Weights of a small multi-label audio tagger.
Model: 5.32M parameters, log mel input, arch conformer, layers 6.
Training: normuon at rate 0.0098, 6500 steps.
Data: trained on short read English sentences (LibriTTS-R), 26041 training examples, 31.9 epochs.
Rows from block 3 of a small multi-label audio tagger, named by matrix and row number. Rows with one number belong to one neuron. Each number is 500 + 25 x the weight over its row's rms, rounded and kept within 0 to 999. All counts start at 0. Numbers have three digits each. After the name is the row's rms in percent of the matrix's.
After each neuron's rows are labels from the 100 clips, of 14976, where the neuron reaches its largest size: "responds to" is what is common among them. Only what is clearly more common there than usual is listed. The data: short read English sentences (LibriTTS-R).
# gate: first MLP gate (model.blocks.3.ff1.gate.weight, 512x192), inputs 64-127
# fc1: first MLP up (model.blocks.3.ff1.fc1.weight, 512x192), inputs 64-127
# fc2: first MLP down (model.blocks.3.ff1.fc2.weight, 192x512, transposed), outputs 64-127

gate.501 103:516483508485487495475546529483522510517486467541501531497537454508525509510499498487506490497525488487503509497537480520468548500496507542492524518501489545519491478495500541494502521486492447
fc1.501 097:470492532479502508513456502506507486483514476479507476502510518477460515548564475499468515505460529502523499489493543482501488549475500473535464502477523471544535526437480464493507496494486518
fc2.501 130:512513482486474471512503489502517502496465529500500552505484550496491508547481518426498517500453475516466512472552487508491552517475508463482508499482504505538501490489490520523462450515484518
responds to: the word "of"; the word "the"

gate.43 102:525485481489489518486474516554526489486519490518446544492490473518500484521471533489485504451467545494495514530463508519472486525493470533468543467486508497495504507514528520506487504467506446
fc1.43 100:503530529501519521507496497517500485463495507536514483444516492555496463486509506482496500478494530473478500487499468476482532528493496538560575505483483476515488476513526486464509476502469485
fc2.43 098:516513513537466439473478513497527458496493499504501482509545482501504497527481488474458488514463538495452478479536517463529521501508523541491499510519492518501511498555478518489529519517533530
responds to: the word "the"; the word "old"

gate.387 098:504558456498469487540515450474508494507549488466474534512461525503502536479466510499462517477447460484496501463535487505495514494523481462508518472501528531484526502469501435492517511467504514
fc1.387 099:505520547499514496511480508485479486490549504507500480509481490511505486535520510516524483503519486556469503525480484465517526516465485467524527515535488447506487505477485465480509514506501498
fc2.387 068:482502464498519468524488493481495521528481507525521524520501506488526521514525465521502480490497532503460507460504553477499483481502514507541511485508478495484477507496488506528547512521553462
responds to: the word "my"

gate.460 093:482489517456456478504468513492500510501480490443515545453475505511472518522520520526493489529532478527486494511496470471514515497538456480491524480475486518528496491494465483482540475482523505
fc1.460 097:480502467454497478505486515507456483518495527472525504500470536493492512490528488534473481499507478519485502487482443493514511485536467499530534487482504554514469496517489468499500487504529478
fc2.460 110:534528468492504552557530484485504465492500541495485475505479492473518478567495475517503492512496509484502480528498519516533499539494523504497538473518484474477446489506496506509529515458537498
responds to: the word "you"; the word "know"

gate.284 100:506554497474557473512505523521482513534491495463468482433512497472485501487508522555509503478494493534503516539507499517503499505488497522503540490477510529501457524478534485454459519504473495
fc1.284 102:467558474498467472513503495472572464473509495495493512498518489548524499486488424499517517512513482480450446453526521480499467521480464507514478532494515526490496525466479491502466482469484486
fc2.284 113:532528497541549495515489521496492496485490549501465531517475472504519470480549516491511509532497512533516530499525519490481524532547507513516575508505522553473511490499528544421477505467483547
responds to: the word "boy"

gate.391 095:520481531513484479504471515481473474519462504495460500505475515489496504485492499524470540568509511505505495553536456502483466487518466488512527524521491503482463545536518500511464477505523509
fc1.391 094:476531509481507549505503532525521487458463490496501515530512465516489494471496473522491442507482462525498512500482491485524484503500488468483516488495514533469495516494504487501465522497525504
fc2.391 085:455463484483490521501498485511500511511445523484512515541472491510542499466505487466461505548502505537535544537525478467507482486486451519458515529484450410447522532503518541524446477507498525
responds to: the word "do"; the word "i"

gate.79 094:501474507507503493541497505537471442509533532507547449487508485502486538490472538452522496468518484467476497487462504502486476497468478502507518491474483493513522470466459512490549499541504466
fc1.79 091:550522476517496542458535517491485547475480489456477557524491501482494510510493498537499505487460491558525490543484508496476547499514517481470460510499514499482474525548583495518517483485532505
fc2.79 113:487505512539468519558477499507496513529493476471459502456486497487465483504487492489484544476487477512469497499532517481524510520531479501481496502479482533539509460517450498515522500536495477
responds to: the word "the"; the word "now"

gate.265 101:458497515468515496520495526498492525465464515476506453481504481551482517471593462461508479500522495473473496490520496460455520480488476511456465533514494500498522528452511530502461486502501492
fc1.265 104:547502518493542455516449499509461515501496459497480472507491522465549433513449534534488517522513476487513529498530502513467508512485498471521514507484520504477456492506508519479558485498474479
fc2.265 093:511501473474508487518483519526454526507491512515516458474487567517545499511498492516470550530526458473499504447531524544486501501502494463478555511492490497503534507487484509515560472518500518
responds to: the word "life"

gate.438 095:482505522553522505481458487525545496536452494522549504478498483509519515513459555487482516478477525501514505510532526508542480517437472515438505493508471517524495520508473479508528527512529472
fc1.438 093:522492508511541464494511464477488512476504517489477548460518492544586520537518502477513479544483507519509505513455471487520499477486511524521535528523543520502525485497479491475512488475502544
fc2.438 109:519493520522438511518489476461513497515438559526512474466499503496525502452508488493523528499475483496520513496551501499482531476521559488456488496485516458478561525477470500504512454457490508
responds to: the word "for"

gate.274 098:497512518466501510492540566466515407454497489490545460493475456530534485510516514487527484467537467491501482504492464472509488473488517474492501498510505501477494481476504504549479475492490488
fc1.274 102:507537479479496520480489547476490452493508478509527468472465406512535487487544480465490509444497491467517498486477447431495489515509490475516483487506475498509456492477488496510494510484513508
fc2.274 115:523471566499519516491460518508491504540505477469476535472523469508469471530479500535534488517504541478508449515479505519483497513496467465529476487518504430480512500494489509538516471518478498
responds to: the word "go"

gate.155 099:459504501487514484518470518529500489492482444505517461466548464490474495451461469498465455472450525471507511460526492459456499503496489531535507502494469472520500468487517495518472481532493512
fc1.155 107:500492501478459491464517523443513546538499468538524536519462507510516558515534514492492490527511480487440469481477484520532506515488546499478483483525490509500504517523446515505475489528509500
fc2.155 097:518517482490531487484494506497480455477523531534490472468511489458504537531496490502489487479511476479516502446534514495443467512498481493526528537453518454527490515487476505459485505461512493
responds to: the word "the"

gate.64 098:458438491535471488516488502479503473532505501481516488502514547454520512515538516483507490489493535509495520456487450498515514491481511489528513550541477502520469552526472494517465516502517537
fc1.64 097:481505493468486525439535496508509500488504511543514495488464499501507537497506480499508473528516474494532505507513498461476504514486506527494484502492527523472481477520521459510505471501500502
fc2.64 073:464481527498453566459502517529520462507532511500519520503472496471509473440526536504525481486505489512440549539519473463523512498508495461487482531546504498519494509471529490518510539518465489
responds to: the word "was"

gate.434 097:533525483510484525505481524500503528464442512516512529513531484520519506477462488492493487483470532499493479491491448515475482462496485472486506500496483503497511505479481481513493440531513505
fc1.434 097:505504495506534491495523491504507469519526474498500480473470526498462494497525464544506549536514458503505484491506542503502493499480507505493489557523539456486489522503476518489493558452495514
fc2.434 114:507480521538542470480500506477506486545488495487447440467483529536523489490468493483530517507489497453487467534542451504499559530527480468477522508523504470459523516498529505496477484485461529
responds to: the word "for"

gate.272 095:520524535499519478489497486543496509487502477492498518481524499497472518465512554462527487492505494499481508461508508523475460483493490518464495451520471526452494436538496490526543508505523510
fc1.272 095:523498525544486530495535500480470482502536517526495501512512522522503499542473475517474469475500500483533485492484506509497509513524493488494540532510549501497513560479504467520489525505490499
fc2.272 103:521508513514532479549503529471478484492478483496486539503539526499480469508452491498517531493522484441503481487531523492472498540509486497543523472517520509472555507452515484481463509471466465
responds to: the word "boy"

gate.134 102:502533513488448469522489513478514548525508534518469500502527455489482456518514495533491475507503484495519463519508499527454499530519549476455524488489486497505539515511469526525497511508534469
fc1.134 101:497524507518536491474523488529539480489512531484516491472472510508473536506495548448531471490519518467502502514518492520552502456472459511490513504484493529520516499498482495495511453545493515
fc2.134 109:464497487523526540485520498499528473503516523489494516532517548517529484518525479483485506516514474506542483487516492482534489455477504499523522527536475512479516514506489486481568481511500516
responds to: the word "been"; the word "had"

gate.401 106:488516501482524504458491537556513460538568469494523537488494516561492517463493521548544443478467505508502541469512505526446551525503525515466489483500499511500521496525503516496517485514514511
fc1.401 102:488459470514502546538512481465492503462470510486536488488511465488509492535475486454497534534500490481513489505484495499521505512501472480526544501476504498469496509463500490494535524469443452
fc2.401 099:480535506540496518514530488483487454493524493488488498442498502493511484484489480478524546445485477539551514504471483515542475568475484557455523478513510540522516488489516549476491521513500491
responds to: the word "an"

gate.117 099:497520500455516481481529471450502494512475481501540508508523464485545500502508477510515493512513496481448491490514489490502530460479538497457492462520452504504487533472500492505477506507514498
fc1.117 096:479501526528478487523476541549525526505507506484504480498491528520472487484516522522476510459491478540522504521495513513537493517497484537528527520464519496494498483537487502483470531501494478
fc2.117 102:533511473477495508493483538482477529499499500518503519532478527530537478491545514490492441509468531473528463481494472500485486477525516484564506508477498497489516520479513511462517518509460510
responds to: the word "well"; the word "no"

gate.188 100:499517525509482515530512520497508536504523433511521531468470444508501479455500461485448506494501533548476508456489512487498491459479463440490567477450514527516488541492501487515482518500517464
fc1.188 095:538509487491516523506526501495509532479484493521478511470481420549497499443504471514452503483504552527499519475485527485487498466487477492478535476493526525528498525473499465485501514508522468
fc2.188 107:502479486464537535501491492493485504499526502499526536537438482450491486503495511523478471484506493518465556508527527553492493496517526492544468545482463515477490445526484500533500496507455493
responds to: the word "for"

gate.483 094:476489510559478502515477444502470514471501489499506513530506491488482492480494531505464523507501529468511478498528486554524523532508506516519474528507465524461519474489508486486510497523498495
fc1.483 092:490532491486488501453506518543483524470470513463483520469483562528506500527441440485504513512483538449507503452471500530530530440540477476482473522517497527504500487479489482484513469510482501
fc2.483 074:530514504563531508452512527510500484459444459484490482471513506490492511446510461479524506522481504491494496506511528473467444521517517550494489489489503510497495511496487531467505521511500501
responds to: the word "was"; the word "much"

gate.60 097:494481496447462505507538468493523478514482478508512465494502467517487520500551523515535528555506520472493443473506496506514501468461498492516450516474482524488513485486510464517483475567462483
fc1.60 091:490544510559544471471480495525470489496465475523511496518528531524530500488451524480464473468497504522490547481496531466456502519539530517486521501564525498497525516545502541450484573449520488
fc2.60 102:487492475497481491482517505549512474473500507486487489491471502467486482519476494489495544508478513480488542512517538510499461471538513530549532527515513486504520486476498510504519465476455480
responds to: the word "cried"; the word "could"

gate.330 102:501510471503489516531550466484534530504515514508565511513536510506487499494496535483525456472510551526496532487505492461526485492514521474456490483474483506529491519493515456540487522501500492
fc1.330 107:490522507513493487483463524510524467495506466517436517465502528473501490489545522488449487497471458516501499465517533465507491471519474514513489464461479515508461511515512499493503510507545519
fc2.330 088:528457527476477506489529460548497491506498508528475493500479471505512502563500570506548483510498493474474503486489472441506492516489466469520486510498493484464465548522466490493537512499478512
responds to: the word "well"

gate.150 096:439508486517468504498521483533490491487544553510508505500518538503533508509508502506502474505492483491511519490513447451510461469505518507513483505497566481481540502508450522462506481482491493
fc1.150 094:476468467478509491479466508491486544507461428478507507526481462468481499497519519462470526496507509497485530506513499521530532534521498513510535526552497521522477462474541497493526510486504486
fc2.150 103:464530462500494559516474468519506458472489502443468433525508512503497475476539499502492514498541516534507512478452502546514483506481542503534539522468510510445475515543506533477501468474489470
responds to: the word "it"; the word "was"

gate.14 096:443521511509499492514504468464537544518520526476451484550486495490532529492513513518507536493504491477526537512478506486454554492506519511469485466482526511451477489513529507508490480509490529
fc1.14 090:510491507516487521464489523549493480494483496556533507472503464517472484489520480498519520523484483535465513515516543496530487518499462491503525520506478488535473508500444531501522523493491503
fc2.14 132:562493484529467488492502523477480503476513516463514510543495543507529514511525515519468456518478474535449508498505468498518453487520519498518500507565518477497491490532509500447520502499518514
responds to: the word "my"

gate.68 105:484497445509452461496516508537548507538495520517509524472534542497528505553484506519466500441478457500467498472482483486479507507502511507479489510521494489523564513508503486529520483564477453
fc1.68 100:519489488519564482508491522560468508482495507493473496524524482521510538469459508504474485525501502500492498518472514483476483514526524494495491450502489535482437501509493508523467461518521490
fc2.68 109:508501484554472517509469502489487534442517466492467506508491494536486511468477455524493528514532519487524520480453497503518516477497477481512443565484526524491502516504504476458455457535513477
responds to: the word "up"

gate.228 093:491495521455477498514510518472503547483483520496539502539544532478468504518499487510477474499495474479545512512516455484478468497476472457489518512524518525503465492474493544528511447503530484
fc1.228 093:500480510554498513497509533500512527480493522501517496503539509479535516465509493536506512475509472452502519509534432502471523499468469484438522518548505509502490477481474531472454427470502470
fc2.228 113:524474491544507480493490486495468501490516545531544521503535492487510506492518506551515511474516498503509438518475546546472500485505466521519521516481493469503492519523481494510468461527496527
responds to: the word "the"

gate.219 097:492534499472498519513512507506496502476516551516459518540468480505523523472504524511531522520460538490505529499501460489485482510489541469454519455485530487514523504486507469499474509489538500
fc1.219 094:513503485523498505475425514501496512540499466475511513504533485497519504497458473506476479512526506514522497499519527513493488511522476511511515542482461522501480515556497506524530465520504513
fc2.219 128:527456508541528499529436514489471487456495440495474506523512523484494504494499492511524475493472469526536523449440509487492524521510489444522495474499474514457510489519485487483496495501551505
responds to: the word "the"; the word "they"

gate.7 093:450503514523472484519526482487496540510496496547534499497502491500510496493494541474469491475503521558499476506498473512480509506494558492562572473479486546523505512520456500501507526485451485
fc1.7 097:534518480477496538447470498513452466481535507499516542494513474517502510516513455521487459502538509467487490469511526579491457482478472524506447512482502419496492478483450488477456479462536490
fc2.7 117:504494487461493521515462498483456492487511529464495495467445453481522526500508501558487474462504484444494519488517469490478525460488503493498500455472492467503499475500524502467502465487467513
responds to: the word "of"

gate.287 096:473525497520496480511495479481508433483511517501479481510476490519471509554484500483500508508489511505556509529497517478513504557466501495528498564485511515496466531499477510525476500471504481
fc1.287 098:477523498461536519535505518529498535515504531493534529481510489517520520464491526480501542515521531494488490460486495525479491470537522508473526463483524484484498453499489512483517482500454485
fc2.287 100:489483528479508526478515488513496453536463490501530533447472528503502491538511495488467531503521465506496483476505432486497528503522502515526496466492529519453490462508508490509486492507502495
responds to: the word "was"; the word "with"

gate.242 107:525487539476530479519504535549509511512488532510513538517538502525511531531492473490478491460495493479506474448535495529491510495536528462472504532513491543480509501446480473511494519536470507
fc1.242 100:527503492489504517507510532543503545465493463527485540535506467496514525510448455477483517476478512494476465430513439489504508524527512484503468512524496488465503487501491474506530481478493532
fc2.242 111:487502520468487465518463498511510468512520527533484507532468502518498539542468537503513466469554507484517477454518478492512488454522468505534478502468498499508466545473491491518482491542520501
responds to: the word "it"; the word "at"

gate.487 097:530483513484518500547487502481468515509540469475478494488505528473493497506537482510488511522468492495450524445490452483513472486538493499472500489468509512488494465521521524511473539541526520
fc1.487 095:523461490472529511530486462518495498500548456480513506512494517533461495517530482521505519518516497496470502482488489508522505485511549497477550487526488493530478463542497516509471578531520486
fc2.487 100:511519480580493487535476471490529493521483502514515513513501462500480469476508502502521475499470471434496504507548517490519478516509481512553473502509501501486478492497408496501506433517488494
responds to: the word "take"

gate.189 097:518537500531501514499512480512515514493511505516517523426522489504490500508514540508514474494488484479515497534509484459466522553470496486503513532504536548500479489525506492496528426496494517
fc1.189 103:519552478485562480484501479519496484488524512498508499497477476524526493489484488497473449483510518491542485578491526512489467462498509498480554517495508514476489462512497459508507495545522545
fc2.189 089:516517540518496493463515496482503483457529533465523503482492480505499464504517517517519517512489491452497493527470544488505503557495525551499503465542507512529536496471497468525499486537471507
responds to: the word "this"; the word "yes"

gate.383 103:509498512465529518496455480472511470498511505482516487491506504499488483490502483509495520529489552548498487511449477479523480480499497473480496474510514500505490469482530501491484514446528486
fc1.383 105:484459486525480492496488515489504523519509490516480490526452476486498503531511533505524467485538476494485482522540511526518516520440500525488505526521466469541502540492447480525485535481506530
fc2.383 086:489492495473526483493500547502503506490503493516496470528540495473474528530497476506544467542474566533518499461475502501476509476506478489494554501504514474484503492512505481496543479486562504
responds to: the word "the"; the word "i"; the word "than"

gate.348 100:501502481497497477489525455513509475464444467444502492546609460503478528502536530508526531471499493508498506581478525529503512491512504475519512521499493494493521487473488485481445504534485474
fc1.348 096:463515466522449493497522508478522477463478490501514496543540440509511560498585491486524495481494493516509522521515473508457507508518489498524489494494494478512517513491493498461484470503505450
fc2.348 121:509558499520467537486476524500470482498466536504490527494489471506478523458510473484528494453479541511502506511484526519485500519474495476520525499545492490462493468474520514489441445482548490
responds to: the word "life"

gate.509 096:448533477466494520502479504457512488531535506451463523496446472505501522534539546525505499519490521443477513481506500521490514490495521456506503498495519506513529511481495544509492476519499516
fc1.509 101:516480506475494521497526478522483487492531549580534475475489494486507445457496556459470507514498479503496464522537452493509531531496443521550513545500512498470514490479526485518497525494479465
fc2.509 096:489496515541543516440512504526469501500481476445511473482506482484480478472494507494510420484515488501485475542521472451519502498529482520511511487521466493505505516509427516504458484456510497
responds to: the word "my"

gate.139 099:472500489493524524540511520498530492524474520509503531493499559491501487456534497497484478496507512480484494463503532473503509484508488476538490481462523580510492517470474478428453523469516512
fc1.139 102:488509479502512494564524567478511491507522521496456526488503493469452494481504481505494484465496530535480509463516472533521514494446454455471476541496521498517504520499503502507415510492493525
fc2.139 091:501519469527509524513497505529489496504504517479461505505498536451490490522487543533500502460524482572473510466453522496503510520514445490501509530549487578476495478525518519510492498510477545
responds to: the word "much"; the word "such"

gate.114 096:494546485516463480478502539511514449494529500475517466491542515515495448469542539494522545496501500473486522489459450483491531492527521448512510512532498523507478531486514531521516503463493479
fc1.114 105:478519506520540522485514485523493536482501498485496548466499493496474517551498492503469455522475520525535481464563532475483509472445493528476485499481478505480524438494512496484474529500513502
fc2.114 087:481455503476489504510519495514467495475519485487490496505497437514499509481517493569496498473511477523497530497524527461465520498511527449506470448483471498485514475516468507482482456492508492
responds to: the word "go"

gate.430 094:491534481486512533479508508526493511479523502501442543495497537534484484489518496532479482511501491498548471512544476465515508491503533500480533504506501508442518452455489506474508481466482517
fc1.430 093:521511524503465468522515482512524513510482471531523432467472449461514503532477498481512480536495512486459517555492525511496492500450468500490455475540533431530490515509504525527513488536538518
fc2.430 113:468480525480455509552483532518512507464515482558477520536482522531512463491487509472529466542491477453471521508490443508507511502506541476520497499552547487505515516542511462513496503459512542
responds to: the word "you"; the word "i"

gate.320 101:459533475462450499538509513481508522518484549526492517501506475505501470491519529511484506498504477487506475487493446514453514519461459496503457540499496479503444527511523461504517524486485495
fc1.320 098:477537458517484521516541498510534505509487526461442504506507534527490489543502518533465517466493503466462490482464490508471525473481517474510496544485488525514481513470526471479538533530490497
fc2.320 114:483543481516487513515466500500505475505524532464518537528478517484462514526471513514467504476455566478530507517502505469495503502446481469460510486489479520546466525523495464524486505477539507
responds to: the word "up"

gate.336 089:510520501511487472508531499463514500497544533483499527536497522463479467507527498520520531476463491521467481510516499466462498473455541507520520527526484514497463513457487507522521503452546485
fc1.336 093:493502504519533513517458521537492485528472452513486460481510468519541546510463490472454466550510509508494486513494538508510487489511459526496510478477505503525549475492497501480488502512476519
fc2.336 101:507484509512486533476554478500520508514536470519509486553494498505553504534519483504515481538548580507529470470474501506547519516510552499492455504496498490506482492516522539488527514535481513
responds to: the word "up"

gate.324 105:513481510513490520517547516484517451509516491515502505512489484458465536463513464539512510502482542498475514483541487465533489498536510446491466509509483496504468491549479497485448526485493520
fc1.324 100:508496488488480504520490497489550455450519509524508496486495461482529557416518498499508501524477483527482526492499482476489494529499548447525474461493503519517500471495464536543445513467459517
fc2.324 089:491564518515536513525504466478462444482512521450494502503491503481517524528525565491500517498458514532503464506468489479496480562541508495481487499522450510511521523505528515463496465480490477
responds to: the word "it"

gate.246 097:503477469480488463490549465492448518517496527451496486482501512521481563480501525536495489509497466521465477541541469460488520520503516489510509546486464483495430464482500495504505467513496472
fc1.246 098:487514551518514524490514519485480505471489478466454482523501448515484519493450502459522478492548524473486505503524526504535504536501508500499491455439495534498486523498465521475506486523520501
fc2.246 099:486524529599501519524482508520482447499460486509515507477475534504547515523517544498503486524506520482517481509504496544527560524540514510496438468538507503504495477488511506498486496432470519
responds to: the word "up"

gate.59 101:494479497489536488559461468517445533494470511450497495493510511492496500530531448551501468524523517495509479467526485512468480452525532459498509478511498511501544536516499534500508518505505532
fc1.59 096:515498491472456496478579486470525462528499516549524511526516516500515505492531537480478509486474443461464491501497519514493498527474489544468487498470501451508478469503537529505487482503493471
fc2.59 114:539495521525522476467501504511515537447524457494495471505525489499529501483527547488520505505496536507459476509530478512495513490470431489496523494525488504497510466460517519473547497499521468
responds to: the word "in"

gate.174 103:524477483479453513509531467496540503462481489523503523501487552491494510478545484458475455439501485529492504490467487483518526500448524489541530449505493457500507450499499474483533512507527491
fc1.174 102:503477509497472487493522484495544496524463505513514521508491594501538497499527496448444489433546463488529510464495497476503522493480531478511493453483509492490502461502551515506483544495520516
fc2.174 113:517473490539522511524500489507490476534499530494515492531456514516510499481491508494490498466543496534517514520471478518466516527512480503534472510497514517513481505513504501528536536456502555
responds to: the word "do"; the word "you"

gate.276 100:462461461472506474506470516482506513485500519500507496524519442503513498458536496496499448496508534487535491507454498525483469536506526493487509462481485486528489526486506504472516510494533457
fc1.276 097:547525520479461559531493463506497498497466496490511476512472521525463562501512502506514530489495521582498492517501483506557455467471453522532487539543534505558544503496515502501507527511503525
fc2.276 107:508478488506497492534467495500486479474528501531469504509504478486499531511485530550453504469483510547523475504517460549501476489489517480484516505506482504532515456500487492479512533443506496
responds to: the word "been"; the word "be"

gate.92 110:496461499508513509525525481465522493516519487515486555498456537497500503521528483469496517524499486524528475519471514511481519486486497478514496525494521551521490559528465523495486520480474529
fc1.92 112:516506515541512496540490469504522489492505492468505496525482462504469456475491494494461508483547495524529487513513516506516497524510502510484497534500534511550464532526494495522454563546536505
fc2.92 100:540535505531528497505505522493503511504452519557540496487497519507515506522519487531476484526526520457541512474507519521481527495485478507474476502489509490506522489501473521500513523477490486
responds to: the word "was"; the word "i"

gate.341 099:479489486503489496529506488503529538479483521527492489489453508499518497515503523517537513519522546575506499534495517545473524484457475476489487496502476509506526471480519504478497502470463487
fc1.341 095:485555528510497500460479466521511517507502469554525512485528497490521499513431502483492525494530513532481524481504512487508466541496508484504491455469445472512477499508480493481527478513494507
fc2.341 105:488525446515491590482515476528479481524517484480473483500492477489485510498489470516547487472495485518519473520491500432514523498537512485508545492534492514484456504506518455492436439516460466
responds to: the word "may"; the word "you"

gate.300 100:485457481482504503507469521507484491491495461469507505486526501509506522502522483508450541436456515562525462455555518515536513474511454504489505495495488526536519531471493484497465480511497504
fc1.300 105:482442499524502517501501481545563500493492517473506540474527499441458541519553472514489546457535487453494496475524486528554496443473483516471525506537502501538500515519528517504512489515458480
fc2.300 105:501551490479533489535486504459506562485422484470514490545490494487485520530509507506541471441483523529544454471501524492499495506492525493538503476484490520496553485562535506521477484464534499
responds to: the word "well"

gate.374 097:500501469453492500478540458464457435513509512457508477511480488510498501466500512523483481481436505502539510564508528503515516520530509495475428477530496483490509482503497486523435472495471539
fc1.374 102:520484559534559502520482482527497508473519491552508535467498489466494484495474490486531492460484497495508497491479557509460534468499497539492506500470510496470471531450478522474504537517504471
fc2.374 101:519501500524447527495462524516507500479473488507493524468460481514550473506502502480504508477516486525508481517507501499478507499522503517513499495518513493504476500507498511505533545473503528
responds to: the word "cried"

gate.426 100:515497477511495492471529519499448498501492455460518470527467499520518434554488513498515522475489487482520498514516492559509503488490496527505503503481500493529504530491481472455472502488533510
fc1.426 102:452521511498504455492513506471521499511478475489485474530488526491530488550492510506502530451498488491504488505530522538464535488471552483502505506482470515498489503512533465514475509502456536
fc2.426 100:495494546473511498495497487516498502477505538464525497503479500520481491518522473536486456508504495484454517483484504511514473474479513481462531521477517509511511500535470498499525539514506492
responds to: the word "was"; the word "a"; the word "it"; the word "she"

gate.147 099:499492500488518500495537499489456440536511472504493489509510512499477532457523513497489533486498526531465499497552475504507506510496550501470519490526514510490490523513554467497481497504459477
fc1.147 100:545476490462489449486496526506539512514550497482453445483481434521485484531482518477473455512511546514464506533482522505497487492464479515508503513475526501519481480501485538461518520457514544
fc2.147 092:495510513484494500441464461507487489491535506499485481447482518495511521510519505534447478489472532469514496482510479500467484535513520503563477481513484515529495458492491473468542480492506512
responds to: the word "do"

gate.356 104:528488479477474513542554462516487504510497499442496480519537480515484475475485483528514489502503540551493449466483468511536534518514501478545480465489486487481519509494509485521488537533449510
fc1.356 104:461498526476552507444458512479556541513471506547485516499491535488506550479487519475483505523496494477534528516486525499473508492496486555465481483539490494527492467471536503515520491469504493
fc2.356 092:473504464477534471489499501536509473437503548477462503484483536502454477488508472478524485443548508537507518479474499540485503506519490480497491502552469481509479559496473533479470538464517499
responds to: the word "cried"

gate.111 102:498497476510515539457492484520505451497507490501495483506515511468535487499487484470442485528480508498510494548512514479520498544489526482484488492517490515496489503507503481449529527508512493
fc1.111 107:464490551494511511521489500520512465484529519483516575463499506456537562522524476460541508527484509538495520449537483504508518503526430471549537495536507492508560513486480518518485490453461495
fc2.111 118:495519546507512496545507519503518529526531484531484493519497472485532490509520484478544510510532482548514504495519498513514490483528523522497482503506507506459507516489468499492496475513526535
responds to: the word "this"

gate.421 100:469489468484526491529496490522465491525510485576497511516509483519481504503509482503511503541468510521496534504492538483517485482507472468531488514486457550589486534490537502507513520535476493
fc1.421 096:485512512461520459519447512510476544507484541510509510481520479519499521498487471473490501529528491486473470494495496480535485480490488462476509472489468455506467497505468473486464448511536462
fc2.421 090:466504452467521473520477453497514491514474480516461479486495488522482473500521493507484463523501497479554512528445522505553487473479522503500497528486515518503496486462473424489531516519555490
responds to: the word "this"; the word "was"

gate.389 097:516478508505467495474504488489526517533520493508508458517496482468472575449487536520538483488518470445488451469434516497491456451467516532488500507450518475455506477455507521512503454538489524
fc1.389 099:520459526508474525526489470526473501545478504502486498517511483484448449523498513476509524488488537480545519510475501506494500484506536513456560491509476489518531507517533454512542446502510500
fc2.389 083:473485481454494511530463517509478539510518513495518537472458510433486476509433508465486478492494486475503501495528490520478538515493478479458458490512515440527498514472513482464502497456558491
responds to: the word "my"

gate.211 096:514464497492497517438507510506501455474466498477505531542457551493494478503508498473544502478511508507541476546531527510503500510491485521488511491490492528514501508487459445506466553510490502
fc1.211 100:497505508503524495514516526506490521502492471510518541452508535512507500491534534478531504524540456478494505500519500491509501495507498502477508566495507532480489534467508476492469507508463460
fc2.211 098:525482490524529496479492497515491491471484483476515452492507488482482489510516460489418472494528514486479518496490500503456552491517516481541486492534479490534534519505507510498511502453508507
responds to: the word "was"; the word "it"